config.toml
crop_scale_min = 1
questions_per_image = 8
encoder_stem = "single"
fusion = "prefix"
fusion_encoder_width = 256
fusion_encoder_layers = 6
fusion_encoder_norm_position = "pre"
fusion_encoder_activation = "gelu"
fusion_encoder_fused_qkv = true
shampoo_beta = 0.99
lr_schedule = "linear"
weight_decay = 0.1
Rows from block 12 of the image encoder of a small model that answers yes/no questions on an image's attributes, named by matrix and row number. Each number is 128 + 24 x the weight over its row's rms, rounded and kept within 0 to 255. All counts start at 0. Numbers have three digits each.
After each channel's rows are labels from the 100 images, of 14848, where the channel reaches its highest value: "responds to" is what is common among them. Only what is clearly more common there than usual is listed. The data: photos of plants, animals and fungi (iNaturalist).
# conv: pointwise conv (encoder.blocks.12.conv.weight, 192x192x1x1), inputs 0-191

conv.141:116128118187117111134162089142124144109117077150121119134129167177122097129108095147130136123100134129127095092107158145109148118105099146121139159098118136124076153162092108141126147132157105117143107133129133127129094107149109128150193118129128136110149142159136108115126179130126154142136119149148173118131166136100085152120121090177100117174146112165122136130114128147119125082149102136113096103104114112150119139123099129110182107089124151142123134138146119151115068128118127109161190142096150136107180151182155123135087131150105148148112076131134096118103090144133143120
responds to: class Aves; order Passeriformes

conv.31:119148137119153144129105139129161186117165144145140112121149148094116132126081092116119127104097085169096146129070132133133095118158133122094151093150155134103123132081130138142111136095122133144139127122127132095128137104145127145113082168132183107164099106121132126154110103162138180143126098096150141142108170142133134106107105151134142116135124155130130107173154155135178129158122106163170141103105132112111176081133161158084141102122116093127135120118143103142121157126091165142160125134125136105114180117155104133125072128105141134180143097112087123115169121139100112132
responds to: phylum Arthropoda; class Insecta

conv.61:096111123124138142078151115110121080127135141095089123108107140112129144098127113103065148182141122158114108137165165144132126096099134129117138100141154128141145091137146123090148087149096122149123109089092173138145113136115073085102160129120101129140160134121109089113143166148072125090152136133162115121126110143180146112127104123125126157121102136117184142116113088129115108144164116102086134135154145130172104091097137188151140114127156137105163124138123118128126158124157133110157136128138124123114127154099137125133083136162123119159148136145149185102107137077121116115
responds to: phylum Arthropoda; class Insecta

conv.183:131143147150135142155100158107113145101102131118089113106142148102157121108112139089138138141152127142105103121110121117119095123129133103130127137109141104163086146121143170109099087108184130110167117108178114145153152137140144158169110111133146113098166150126112144165152125143110135108135121111124170136115152109141068079150165107117115154134138153141162114137138107144131110088125134130120133116100139134172160142082176135116139114137093137139117138142130182108153154049117121138141119135112174098082120159077123086121155127136131078128136105124107137205104118114136125136
responds to: class Aves; order Passeriformes

conv.26:153138105153140158074167101123141120121094123124096116129093099092128135105088140138104138166143129133107128086112112144118122138091097135101109170115092097200174139161135134108075110115109129137138144104104121150123112142096136134107128092130109126119145147111123088129138109099125111147140136116110133127138087110116118142165138127128089135159151120150138122164137123176091141153141119133128145091117126125126139129153140127071162152103130087140127076118116181128095170144134124166091100072077133128131144155120107162135121128109172113121158137204129086128136129125161121127
responds to: class Aves

conv.168:081110168118141152147148145103136179109153112128145104175121141107120123094172114124132101146136079103162177069131102113159113107169133152149076123126128129139134104127147124118135117130176201164170123101110130135152146115090117130139163141147142151071121156117141135094107136159121114154159164145144103118150135118102124132124145168123141110129117114121158113105160132074119138086120100134106155125113129132187162145117117125147121130089138117140134099144148111117138191083123141134129124136140102118147137142166179118169111150126111142139183131113118120135150135124128095141
responds to: phylum Arthropoda; class Insecta; order Lepidoptera

conv.21:104143154114110140117104151085143145136141135151134089116147141128110147150118144086146099110104132125105134102129189097152128158101125166108087102146129120132110144116085128104119081138108113149116111130115078155167169109112148168135118130110134072112135130129141093118121142151144145134169130129127130166145123168177114125111106121080136133131091095146163084136156121145146108169110115127153102183173106094127108108102111112121167121123193140079121077131108096113099124072138119099101088132118129159100149124153148135137119117080096112155122136118131158135125112118137123129
responds to: class Aves; phylum Chordata

conv.55:209127174127143150163164127146103122165166118132103116099162142146098152116130112100132132109172110124151133105117079121094142089156104146120166127146150121130130154118159145109159145117137134126142117094151081100139120098140123164130123142129124121163085130108108134151117142100110175139149137167111105063110116098140141096100149149140133118097154122152106146117103107128140138135137160120129122149081140147119116113116137135110081114125122147150105138149132094122138139133140167110157114165131162098125089145105090058146097155126099126075145161122160122130126125133165187139
responds to: phylum Arthropoda; class Insecta; order: Lepidoptera; order Coleoptera

conv.7:110115108116220123113155156109145123115128117127119097115117111109141164150165098143117151116131110131108155132125167115150147152114161121118108133115122150153159119152136135118106129118149124120119130107110121113076144133105151143177128090103169147110154140135073113116094178109143130139105096162114140126103148069146101128129151159084095137145133104112114182164167202127143137115125096090093140114114119147136103103111129142157124133155127149124152115121100122118151138169143133173099126142112130110143096091118117134101093123105138080094119122075140148114191125120142113119
responds to: class Aves; order Passeriformes

conv.108:123119123107133132107141147088105084141117113100097114118116109160146104145109170160086118126076176151118103125100120136123143158088137099139129103127121136170111143120121133109140172086067082126118188172085110137134170123118102169164102111133116117149142133151162119141096111103121147142100102150094102139171130076118136153138132141164136134140132116139109162140134130143162114111129150131078084100120134145150128113109112110136153114162137119126100149165108092125140161109160140156122098076109127149135092150155140104078126155127106144143116138127135115144125109163167151168
responds to: class Aves; order Passeriformes

conv.35:108157092118136100136140129062123128113169105144128148140144089131138110132124134152161108127094130120132088151125146141124123128146114098147122080157085095120140151200144189155136125104104135140138132128135122154133173148103131135090113153099130126127134118129100130122161098098121165120192177142109127102141135132096133131129136115111126149088153177154121135163110103107103147080097122121153150162114129152120117175154105099122152175095132130108152150095136103169106137152134129113110125102115131171113134095105089133098117128132124086112141170147146138159082149153150105165
responds to: phylum Chordata; class Aves; order Passeriformes

conv.129:108126147119158123121141134125068152124149113114100110126100097138169080132113075114110127109190102123131110120119088136109115077149057100140147131130111108100108140102116101137115119119109105135155150133107122135109118123110137174139112119100156192134131080120157141122137101194079131152140113138150124160120130130114109087121130140124177133086132107081138120085138080123157164090143106136132155095106116139158132119118159092168146118135119092126149125158155135119080114120104101133113133125113123082112112150142136126144108121110120109125125111064108132122129125172135149138
responds to: phylum Arthropoda; class Insecta; order Lepidoptera

conv.153:150146162097116128154076167132133150143177119100116086120077135107130082136130142177135154164131122132089119125077112088113138120168131125142152137140157135168169133167110133124164132146128146113150147078138143122133127124166092155124167152143142113097128154117119110100125132141134118158121127134128151095102130126130087103108112149125090096132100133095119095103131094118138113077152115099208094108085109128114103127133129129117113129153171098160142126143137164119076131117120140102145127119093138117172107161154122143141104122130113151107160155176097132131109121121134138170
responds to: phylum Arthropoda; class Insecta; order Lepidoptera; family: Nymphalidae

conv.15:140143140168131125141148096110149108116111141105109120101153118097190143095188150145127152116137133103164145114165157112112125134118081143145163122200118161140121128145111125160128163165112141157151122107154105127135147140113121140140122168129121110139126147132151133211123112165135163105150137124091166126148144134142120105117149108134080157157151151138097154119139097135154088120109127161160085154113114102142159104115169093131098099144135123145169141117126110148101129120103165108167094119155109123096125133126148175139110086153139127148084136127164122131158122125154168107
responds to: class Aves

conv.126:131110116125140118118145139110134093118131171141097123154153132141175139156143125118121114172129101152110112137122097145158092122143138136109132164147142093109142113167190108148145129149172118142133112130143146115127124193120159104139152122125183143130112066126204117130144138095096127202144160184110085145151144138148138129144125113118116097127161089110143132128135166082113105114130134165104111156121120118122116185166086104143119157176113123114125112123129128110133110138096155138133109131147128102129082147149117094114114137133103163119130154128144084130159163135109148150
responds to: phylum Arthropoda; class Insecta; order Lepidoptera

conv.151:156140137130100122202131140143138145111092104086120126112136126130131159133167157071118183099163075136152163143133168154100128083102149154110101119159122096095102133128117117130105169093095096126143107131086117096141125110138154127091213102139122180150094135135132127118107093099147145151090121137134099174117129120147125154076128121128129138114150155126119067113094134109141126115121149100160115112154144112115110156146103131146149118114147180137140094121124148147134136136141128138129161115124114130157135152126134089139152144132106130137127167162128138152147120113092140156
responds to: class Aves; phylum Chordata; order Passeriformes

conv.96:125086131129124091171117156135154098144136158089174104152115120125113153142159134117125115105102100119105131154103147183125105133132146150114102116159115100089121174117107130126142122110089127119108143132146121143100165127131137116109117118151151078138086147103116172159137107132099092128125136116157202110155099140101104142169160141140148211107152136117136136094139139154099125148098112164068111134118125141117093162138122151155103117118163170141081127150149118132095175144097084124120128158137124161098128125113104149146145151138113132122098104116132131115108092156124129099
responds to: class Aves; phylum Chordata

conv.24:084106123118143121112143106096152170163117119142127122163116113144105092087136151126100084118159127143177113116120105102137145086173106139066123137146148114144122139134164125095132129116135104157111132143130113106158138117118151066162144148129126088139121130140143130156110177169126133150164189138152140131119093089140110161126116180113126117099133151128151109111163146102112165130140133099142131170151140158124142152105123110120127125116117097131147147118107062115096182120155140093136095126143130139138137086124122176151141116141101132150126197108106119117163101157138099146
responds to: class Aves; order Passeriformes

conv.27:119080117179122139119149129145120141142127125162104158147122118119144111125130168115110151138139159119138179138193108106140180126114166151169123093134117099098190104093149134084142115097147154129105089155117134111129110125168144145145104126135152089104129137125125153165099148108129125096114104119094146178124135115112127139135180100174100131133123119109141099158098137121095144104138157128093188143134141149105158113098127118149162109101124168133126131129135103134140089081128106127095105139126107110103155140098122138146125085141141096157142123145139095184123125112108088088
responds to: class Aves; phylum Chordata; order Passeriformes

conv.119:119092152164147121157095129128126118102137126107153137163134136158110126106150116109138088137182073112137136084134150091108149118169164127161103108154123136148129123112151163122134147081135087124073177103115111156178127096112093153131148151127070130131079118084151143108126131151147155105140111158116097112098117116140135111162093130142121114122156123116118155128114136124123102090126109164099109160153134124112109128156142080113150109110097102148159132130148088144142147097106084143087077098141099093178104160090116128117149124096135101142102114138144131143137125124112129139
responds to: class Aves; order Passeriformes

conv.84:111097203092124112160099131123134107086143104132146121119130132154125119110159174117169112135111119202095127128091164159109142103152094126114148106167104103120133145128103155116140154100157118114115186116104130118132171134108107119146100149147133100127123113142156154161124106122111127109155164143137156119113184149098164121173129131155123100158080137135159129118129133121118087093138154143121137158142107115135136118110111096143129165126120136166159146147136123143115113166133176118106155179078096146155143102179133118131134151099119130086164139100139104140093107126145123123
responds to: phylum Arthropoda; class Insecta; order Lepidoptera

conv.106:103112091122133080115135123104110127091078123122116105158153165078100174176128117140115167177120137114152122170176106094096103103154126114155152170128120147138129129116090110140105139159157157133143115144122163163128112168143102104159124134137156091147105099118134123095131146109136128161141150130123109108126141141155130125128155112103103104128121131166151128169115135120112130129115111145127181151120155131158182129095115188121133128166109108089107134142146139079166090136105114126108145111113105122157111167127129132126123117150104132129051093119094128095108096123117156110
responds to: phylum Arthropoda; class Insecta; order Lepidoptera

conv.66:152116179149148118139139133145126097114131122120090125153108125139153103135121141100121131134115136152116178117103113111107126126097151120124146130148105140163114118141132111093128125110083102101131100060150086144154159199157083142111117120191122100108109120129110132117151112135122137110117080137132102136108124130114148121106145135064147078103087139099179131080141132140176126113133117107123116124135127130105127102115094140108159136088117089120106153174139121161065182091132109110126126116136140105153172083118105139109148159097149093137133116128131134130140110141092156148
responds to: class Insecta; phylum Arthropoda; family: Nymphalidae; order Coleoptera

conv.100:169139113080119141152099112068144122112103106144096103144160132105120120123123142135165141130164136105138154135143108128177112117092094143140122131146128138123146079123153151141140164143137161189118155140092131125148133127125136172074149110082130110116081143108121147136154112123133146117111108144132144164091128112121169152118097117134165146138128119092167099100122111149110103106108115128132150087121136162104129185145098104142147155104139086071090109146131137163151146176097153162175104112128154113149109101138143141161167157113113147130113142129139125110085100129165128118
responds to: class Insecta; phylum Arthropoda

conv.64:119082130133120111191167115140104148145138118115080139120131123108148099133107123141130115090177083166136167125113132148140167112108103153092127127117145146134145152136168138105079151085151134162117137132101076134091105145143134110139117124101119113135130142133106112106114133127168118121087156109102105153133117099126149156129111128118146107180151103100103093168111098123127161141141128118159100131129116157127126117125157146072157152120139124098094126091159143115111123129117171105092098147161119112167156127203171153102112129136151105079140127135123132158082105092141115136
responds to: class Insecta; phylum Arthropoda; order Lepidoptera

conv.56:063168145174144118112121129126122111112136152112170147153187113174145116151137117110139157128155119093124110121106112132114108092105112121139125123172139104114135121134181183125132159125105153138121159114121157068109139120163133150092105075112161102115141154183147132097077099125185148112122142172093136084125148147143083099144138106108098094136136114128127142120123123168144130145115133126139096139160163175100103118123114129147065123132143126145106151148176141167100102110108137132148129119118139150114160143144127136139138134110149114099102122128129140120142114116097164129
responds to: phylum Chordata; class Aves; order Passeriformes

conv.14:143154172121099150083098102118134123128161153133115117149082119159141105141094158148133132132127134103089130114156112126143133085118157094069145114140167085121085112132107125160102143095145120143107125125133152155149136104152125106135125114147109059103129118148096139102096157114120124135136123116094108159125152133158109112125121095105146113111136106096147105146134126125116132174107150151116131145153135131235124136115168153147141094105139138120107117081107116128127134133111106157134085141156138098102096131113157187134093113114166095099119134132106129145152110118137105073
responds to: order Lepidoptera

conv.181:144140093082099148116125093130142126175115105136125103119142153131157098104096151157099094109144125120096104086098121132134123129108139183142086129099136147114139123160129170076158124095142116148109118134123153149109169130130124122164084112113139113142157147135147124153162157082108092128121121123160094133110092157131145078117091095106131134127142118101113061125095125112108115118145154140122135167105144176111165151149115094153123185085101139130115136110155124133110079161127159165105083173118128117166109130106150112130093126115116109142132120128145135131110076113151125128
responds to: class Insecta; phylum Arthropoda

conv.71:112105112101100157097139076140177110174110149108102127116135164100152134167139131124098106126182102086150144134181130170128132145111129134115115132112128109113155112095120156128095155090113107107132117150116114139117170135097087129143107129148127131121142118126105139125112096139131092143123109111136087104150136142107157182147135138098189114145125118168123117096139112151102123129114133168159127155102176106134156127163138129140134152166116123090120100158128135101137165135099142110136146094168143172071165143109129140111128115093113132091157108137132140146185102137090108172
responds to: class Insecta; phylum Arthropoda; order Coleoptera; family: Coccinellidae

conv.144:122135124161132121117089099139123105091149100116152172180112126141120103135132087121122138129141156137116163141096073110132096146092154121132150120124164145144109121140109126095175096111117172075155134124120130184146156145146104142142136131151130165105125123138153121122156115104148149154124174128150124154119105140111091103152137101129141120101164156138099118098090112137122174081110135109095099118081116148131065102142121116133135092135115137131100110139128185124167126175077119132127131139118148117120128093101127170115145150135096151120112142140157142084085125176164097129
responds to: class Insecta; phylum Arthropoda; order Lepidoptera

conv.180:135160121134152149129129131115129141139111136154118110150151172092085155134113195154133127135089103106146187153101120135085142153105092067087123130151110127158186180155148148122098137129134148155107161104136129148114140112119167132166127134127116138150096128123126145071152131119096157141128105119143124124131128100113119104150094117172134133128135106102110142122120144138132175100170075091111115096153147161154129118081105099126149095143147106136122073147105145154091136144117128114128138130110142120119102178125151092134121131140134108137115098147165087149109125139179101147
responds to: class Aves; order Passeriformes

conv.81:125167143106137093076114132107114143150108106125144153120116108117121146147112121125088166134120077093118093096084125110097147114138137170136179132127114099135125142086143111114124109132128161146175099122095133093129119143144111144091127125184135124140146102122140093122112165132144098137132143176129140095121135130102099128093125150078149187148145104129120149110103117118138193125162132120094119129161154129184103130101106123128136133099111119125143128083123069099124146127124137151140105140101106127098142147160164168182123098138115172139133158143139175155095090140126114137
responds to: class Insecta; phylum Arthropoda; order Coleoptera; family: Coccinellidae