From a checkpoint of a small model that answers yes/no questions on an image's attributes.
Model: encoder activation leaky_relu, encoder widths [64, 112, 192], fusion encoder layers 6, fusion encoder activation gelu.
Data: trained on photos of plants, animals and fungi (iNaturalist), 38949 training examples, 60.1 epochs.
Rows from block 3 of the fusion encoder, named by matrix and row number. Rows with one number belong to one attention dimension. Each number is 128 + 24 x the weight over its row's rms, rounded and kept within 0 to 255. All counts start at 0. Numbers have three digits each. After the name is the row's rms in percent of the matrix's.
# v: attention query, key and value (stacked) (fusion_encoder.blocks.3.attn.qkv.weight, 768x256, the v third), inputs 128-255
# proj: attention output (fusion_encoder.blocks.3.attn.proj.weight, 256x256, transposed), outputs 128-255
v.146 103:185141146143106151155142142173113154103105134174120140115131119101148114129157169128105148110191144158114152130118119163142082128134105157152149087142113175100133112160113132104145123076126089117155136122172113117159111156144088177124161090146112142113139128116142151104171102131119135083145153145130107094126147108095134185118099151134106141146123137145092134088163107120122131106095
v.147 089:130141113145191127122148126145089124094136149133152116108155101138101100146106149167125092140139130130158148130154115126153139127159141112129117147121116128131100100148120145169114097118205093119179156147142114114137138116107149142160095100098076158133148097140115100120131179153121126167164155095155154144102142071129126120144130128115139164107171125136093137126170155131142127136115
v.148 095:097084137151154146193156152098111120105121130168089135173146143155140144102094127141146142111128132093154117084110160146134134138117125121120122147171080154125136172117124151127134135153132105125145116117129144111087143133143173108116137165147129149121140143161106151109080169099124127097115130145145147103155157175130106159155122091158107122105130097111147108142144145136121137110121
v.149 095:100105143111118155136132117105138151119113144130097157152115149151127132137136105114162145159125164132124127126122150118116116084102121142115070128112150118116096157087119099150145097181111112143129127164095081088152153139135105108151124134106101113109111143142129120136130134181097194144120118050112119160087154114142128140132132188145126087165141121134151109114143120146162165142110
v.150 089:162103126131081084139084090126134132113118106152125117159107118130098137111153158198110122133141136131158140117116103137118176126130157154092107171102135158149141114061127157094145153124154132116159146111127119116105155131103156122116120103137152123098113153113112142124135153126119112105143116150122135104146153171159110168128129104107193159095180116128116140095137162123071128174172
v.151 099:083116142088147113092135138154112137159100153105143141168162084149145110136122153155159148129129092142209137142069107136135131090138136177146126104115143160142128129126151141138137134120139168146103126124112118099116116133131103159125124112117144121131067130140149137118110114125159112113114163129113150144138153197168098112146155115137144127122120135161127123154158169143134082110150
v.152 107:152127112071113122082123175131169130106123170138095119141179093113069117122109080105122090087098127147160107147122087084098135136106128141152113147160124150107167113179139123132136105135150146120105119103130101137118121108119116136116149119113155089123120137091125103096117137119159110121158136116135147176148150099147124138107151106135134132096175117126139065133109168142128084159152
v.153 096:168180135168120099129144167135160112159141160114118135102147110094138101106081131136105128095122117132129118123092120143106119142146095106152148131115154118136120115168130094126121160145104161116133087118087114188121138117090098130122162094110113133154131110190113143146135172170107099090122129122082160116184124144132103115129102110155141167117107134116138113127114122204145105120145
v.154 091:133128137155106146107149109143122107100079082126147139130116124113144086095174164176132110133137125165147166145120133129090148171120096129147168101138100098167119162115113086088155119126087127135149167108124133137128137074155110141152174122137107140113167128123110112129137090178160123119104115139125102141133157167137146150148117126081132119090148122127087155148134169187135133128131
v.155 102:100156089166160101141135152151143129123103094122106102094112087177159165142090158090111134121108149082145099132107146115198145157106148047132145139137168117138125105111112134135129143116139063171141108144121157125157106148115100091162150081103196146192098099142138119094187076125112125099128144120171103109144145101155133135093179099124132094169131113148119147118130152118109114141154
v.156 098:128144077116113136076129153086106125157121115115136124119141146132119117121138144150147133166171173132141132158126104102108151110099191114102091186169127113072107154097141108161127142170174144121118171105125131099112133134144083143133068134121097114113137132143132149145143111124130135137152129169119094186144123142151110107104156119126125113127148102103120125148128146118141158154147
v.157 091:052131135172147136148152153095111169115131113102145103166087130106090140117178120133117111114097109065084146120133130112130142132114119101138111134126143150154141088103129117143078080139095156112142162079137107087127129124082173103143135107063150149136103125136160097156133102085118146151097156122107122154157137138137119126166163107145139161149091109072155138115112125127159138131126
v.158 090:152115134118134175159156082162130144131154151158141162092118124141133128111111097107155119190101104097142136072156151079141101144143081113160174109116127102136103100142165135121086141129104108177117132131130120161132146103087157125079113126133119111131140125149127167170131131071148131134100120147122100121117114131142120190154110173137103111084127130134167136142139088114117096106116
v.159 088:161152130140183134168125111089103096144145111113133115101175119130130139171122120111134168141124100124141144157141118146161101125102113113130098135156112135106119125151134114111076124127095123113143159148155152151143092153151134158125157144110078139148157123094116087177129128145143134135117158114127106106120105134088138124077085114149141087131090135133139107170160133162128113140125
v.160 091:119106099155150107121087105148141086149123129081158121110145121133130095143150165127112110106147115157110122143124140145156122129197120146140129140160159132089140140100135198111121139133142124143142133130155122135137118154099139144136190129142054132080146105126143133093131144100086088112119129108164140067129142158091083133123157128131152123165156117125126124110121106098153114089131
v.161 098:138175116156158085125128162127153140122114179136158108115127084123136089152172202148155123154172128136155088129120108183115127125174157177100177126131129094119188144094123151100129135110154090142114107138120173148103132109137118140085136137126137169123135119132156100086137158121114117094111147120130120104142157108114138112129131126114160124148132091138100093124128125114111155123118
v.162 104:118173092121151127154135138127104123151140121146158134143137116099102147107145148115100100146144106106156125105156123141104157088125174109143093141083153111138144123091115174159102137114099113108169117170112142109159092114115125089141138093109139145089143098134152112161136132146081117137122114121112122093183110135137107127115129140099109094148076165177126132155132143118127094147081
v.163 095:112131142145123144144124139110102127152151074137156100143103145179140127142121125158092122177108128085114121057127171094126105161092189129115105135115122080111137096145143090117111126115130100139139158113107103145184120157115147121109114099127149183140110121146135104078170089115127122161099141084160137171177107148134126150146127133145128099119141117103149137103125083125118125087123
v.164 101:105144143147194110118149125148075120119124137123133140149155138113131127129113103158114071184152123168171133125129149147150127114136123115132136106125127123123095089142149103114123108115121130143162121147130105141105103173094111136112132198127125082152158120121171137165158129119098127130137137148106107119161160143098149146130120124153129155154089140118151107151124112183129134168112
v.165 093:147131149143074101115106130084144142122121085099122115163114141118122117132116129150123108127111137111121116139135147153100134135145146116124124140152161148159131142136123157125139152134116150127129134156102090134128101140121139149169120145155113163111115128114147176158119101143112125124135123128127093089169094142118127095126129147129137149158124107138134114179084152087088135109082
v.166 100:126120114123125123161128172107108108119103090146109175119139081121174135151115110120122147152127111092181154157113186108163092107130150115145175063143105155151129134161150112148129105091144131107103149150158117162163129156109137167125145089115132092126116142144136158125139112159148145107155147123108145120106104108126138150143063164138109152151144122118120172114108143173120150123144
v.167 093:148169108153111109117094158115099152137126163100146143110147093130118176140136137127178103115167126122098105110099077139124169116115126118138127144126129117102126150128144129104117149142147149119098120160134142173101103146163104123136141134145139140117150140093132102117173086126121149143127118125104147163122139150128166120120148112132152125055148143116133111140128116152125117093075
v.168 098:179096084117144129120116146141094144129088103129079154151120137119122116169113133087098138130146111114137062142142134151176138122130129111154074128166152103136124094151096147151158120181174162142115134081150121112139127132127092151142149141148133136097126108119154115122147178088079100126126114132133182132140083086129133124141121093136160095108094100142093135083138171150129124098137
v.169 100:105097087149132124114149147135139103121165140138106168081142120128132113145081077134112154112134111124120100121115124112151116128111090094153167126122119127126145137148167140162137115115127108110142127126150145107136130171133128151213134071163160113098144124076175150125103100124129132130115104090111132140140151091106134198118083085092148097133142103160102129143169124088102115138135
v.170 097:128096154110138086127086154098139138167161157119107136112153143117143142083124125162138081129105168117097076167144132119145121164122167133119132138115137112093136183132154128096121142148148156136118138138098130136119132092121103114165145077139144135152175150129106094146151153107147119128109135113095135125161091117128115169122141182162147122153145157099091093108146123175108161128086
proj.146 108:111127114106121144139110119055132097061096092126139160146112131153139175136117115100148149121104151101131161110142149110163149121103144078133144161166137138160119127156157135138136092138162127131152157162096145167128119125139120114109103156111140135161137122131156125126092124130130111203104113108139123126092115114148126120092115113107141120137090139111119144119106179098111145127155
proj.147 103:156171103142116144166121100093145075109102132146140165150103135166137158141111134142141138121103117132158117072132130195153133123125117133143097121099123112106120153144083109111169134140153136156085083094138136135096125081146136106094124119135127075135109092151114125154067124129142112082067115138135182152123138135162131152092137099133095121118129143173141115135165139129163108110105
proj.148 105:084123126141152133167123148132134096103129107081129125084126129109151138165151125110096126121141120155132104131162103103100151152162123104124128088133109109108139087133151153126110130079159154109160135106152091121122143152138081160202160114111125162147138116103136130143166098127139155132119151103104137104114120093155100149137117133134122159156131138114144114130125096097107139115143
proj.149 102:174116133164086116130144143123166092104124143117144102109128132161136110127088126161092153076142099133097149121113080124173098131108096099108110153125142121130115108155130153104118137107141134098128097087135130171115118124143143110105110118144118148099126106144112118157158085086133116092122102123113070108106130161133070119139101094131144168145098138115141088117117094119110120098130
proj.150 103:178141127131112110150123103114144135111105093131108144135113102145099144088094139095144092135094156152162142110130104139079103137160108202128126089173110115185138094122152118139151127129171096127089109128163139118138134109135117136139152146148138127140107126121149144130092109120105087174125143154134148094121122148131179166122139121129146140136091154145116136133122112117161111094168
proj.151 109:135106155126101123122146135125100108110153106145094134095169122096149135113088086088103076137129164159134092136103081160072130147118121116152070124094142123123137120118159121121131122151158127137121069119122156140132152104097126148140181132146092173119151102096147115138124115137149138143151179134148142086099101088087163158144101113107130108123170139082128139131071093158085142140143
proj.152 117:109112099142140105165106120166135132172130090150131120131138125129137101128133163090144153139159111110156130148134137166089144123122139166113089140099112125126108173110117106143094215149122128149102108172142148156153093104107163125115171141101105173110107179122105093135075123095128137138138155158102155139137119119092114104112088105145108091118130129127154163090142125134148117145114
proj.153 102:123130092119186111143088122121104156110104135141112156129192111146140142161140104063161147163115075188121110104112155148129160153121128147112106134156074129127162160106164117094097132122136132125083173139160127146135135136143126132097124187145126140118075112116118130117135107133108145174139109112169121141136119121128169110136160166100146089127120147134135102161095193122117120139157
proj.154 102:159131086109186138104099113131142139129158160142110147102120087125122116127125112145145136156146171165148104085145137122157128191093120130140154153113127122125047101108129141157131117126165123126087131104154134132140109109158099133109119139155125141099098129091128113126121144111121136137119164164117169135146154126187127165131163152150165114140103093128107125148110152114131176102155
proj.155 115:132141154116077172117124135087147117113115188157112121140155178141123109122133104123168106119112120139107112111157140201107125167125133164128151113118126100148146136105167147135142113141111187111096160118160094098102135115114169175154088141125101099157145104131121167133112141098120119135118129139081102125131135141118098156115132143120155091141092148116141092128107125136098167148105
proj.156 116:126101169123142124139095129143101099122105127150113113147079114142113126106128090113101135069160137100119154120155142123167167121169143169107145159124160106155152077094128123134131143155124149094160116108107093172126138105134132108150162098104125096128151112107130159126122154110120127126124085119125133133146144117167179144172123134125162159137119090133119113121114103136109132088141
proj.157 114:160095165101094122131137143137101110131148160113126147101151139153161119171113142162096201136157106140125106096122130131130141140103114162113122129125125085121163137144149144141155147158140131111100115171132186177120094121132062118132132130118128137134126076089132130146144125173121133105119135147088155119133132079086141129162122125129130093133134087101124128136136109180136125146098
proj.158 105:086116109115127124166140065149120146098086113137124158181091150104135108118210147121124144119128147098087115187110118095097116129115125129118169122143125116113195147151134116120156124150134137170142158174154147124095114170129119148109172118097168161103125175138145127101129101187109117099161101133107100169118143136117150083120132084126152163144122127102113136129107133138133135113179
proj.159 110:139119126172127137139089157133113104131135121112141152124127101133091124147163143146115099164115127149133111118141116168114148117144111107171111119122144157119146162103119164080127147154146115159140094106129111129114186153142148170143102132144100130154180093125145138077117126178128123104091146113164160156105175136078114136128144167130157110159159121125068106134133131119108094150103
proj.160 099:097132152097099120102136171136086173169125132115103170137103133130126099106121104094168109113133149140134147137104127131093120151088106113144136122112143175182172095104128099114150114091088155163170144130099117080138113112088092160115093119131111105144117125181129150141119176108082112128111137148125106136148135151146164142138092111130103143105075132152119113127145125146097100118126
proj.161 115:109133114133168137131111129100111136142077134107113126098145119163124126121049085085113128129107124139132115091137164099138124136136136099151075101125151126165103147186161160135122125068118149129142091133088102156146119137075132105121134149098118084154112088115124159105092154128139152123122108131164103154116144137118158108096126169135121158139129148117134151097139129142147123134126
proj.162 108:163168139131137106125123161097179139102151158121118123113147117115113116168126080162176094106078116187135108096107065160150137120133097106153128150129103170144127071119134147142124091155132117153129112104122133113089148130175111131161118136145112104162169098120139099148120120143154117128134105116119135101117120138131089095158131132128145163128134131107149120122125111135063147144126
proj.163 113:169110103136118143133141071131125094162190116123102138119119095134126110118170148120143124156129123134142134130127152137136135172131104141123153146158143206104141103143132163147165153174120103123114101160131150153087103096119083091173112140124104116162098079119134160120087148146159117108127123119132144108083112080115091123163076128112114109172123133124134107154097135130132137171120
proj.164 116:148123096124097151113125095056137138112096118117155114150117145155108145178137137074163155164145116154153129072115134120086131130115149124137132164153124111131150167156142114136127142138120133146129140152079101132131146097119179106142130103122139157095159100126126149121131127120145107126125148112098150117141130102099146143130157106118104125102166145180097120099162113146100123142147
proj.165 098:133125107157131103116106136183150115140156123151120124073075100114095138124123141109164151150087120099113121156130115112149127141122143106118107152134151161106103098064164129131176150145105123145129085106145133141134106151138167146112132116104141098144128138152102061111098157152113130184124130159121106169145129098135143121120090127120117109172115121134103118157167101124161088113155
proj.166 112:168158175125155169128102103113106111071071172165092101140143145130108170149130159124143084140101128153131131120153096161176149163153136107141112117119163126127126162119107110055133108137067107146121110140100116138111099146118137111133127148186136151101140134126125100139095144148148122131113118166160057114124058120113098104132147108133108152152162136137116111126110112139136144103143
proj.167 111:151092106111164145118146073123096119160143141108148110068108128146114067099091190120102129159178137178155121151159128116102159189141107131138125138137154097116094123124120153160124161112097135111162148093117126169140173134109133127147135132093094145125142067110138148112113159101121102119134142156115143092145156130100149134115134144143141153142102125118133117138115170118178166186097
proj.168 110:135108121111170099114119126083154098158144084119122133088138116139154111154110145112155139120187110132135153141124136115092117148127126116123158116149099179118177173125148123141092112124104150160143117120132127128100145158102110141153092125111105126161127114109089162104099175089132132108109126162114158115123103109109160149149119193097107139126105156133126176110149137107140082135099
proj.169 111:109158103142134169134122111131130127178131118130126122144124167114134156156152120114124116120154118151131125180109113139118123154122113088198111146114153124157106144125145129133116138108168164099142122150109100090111134133156158139085087126135140186153130143145141057154098187167126157115104145153132133118128138122125121140087108106164076122115116144062150151081136142153087143092078
proj.170 107:152176082087162133126122126153134104137074125139127073155119139116131088120127108073126144123161094160103127099157120161153156137111139087125127157146166144151097117094100112132146140163071117117105113118108149131119139115151154119107164121132088123105146116125093107160101106153121122127132105142131150136141127153100122113096118111146107127116147111150137141121180139149145103154121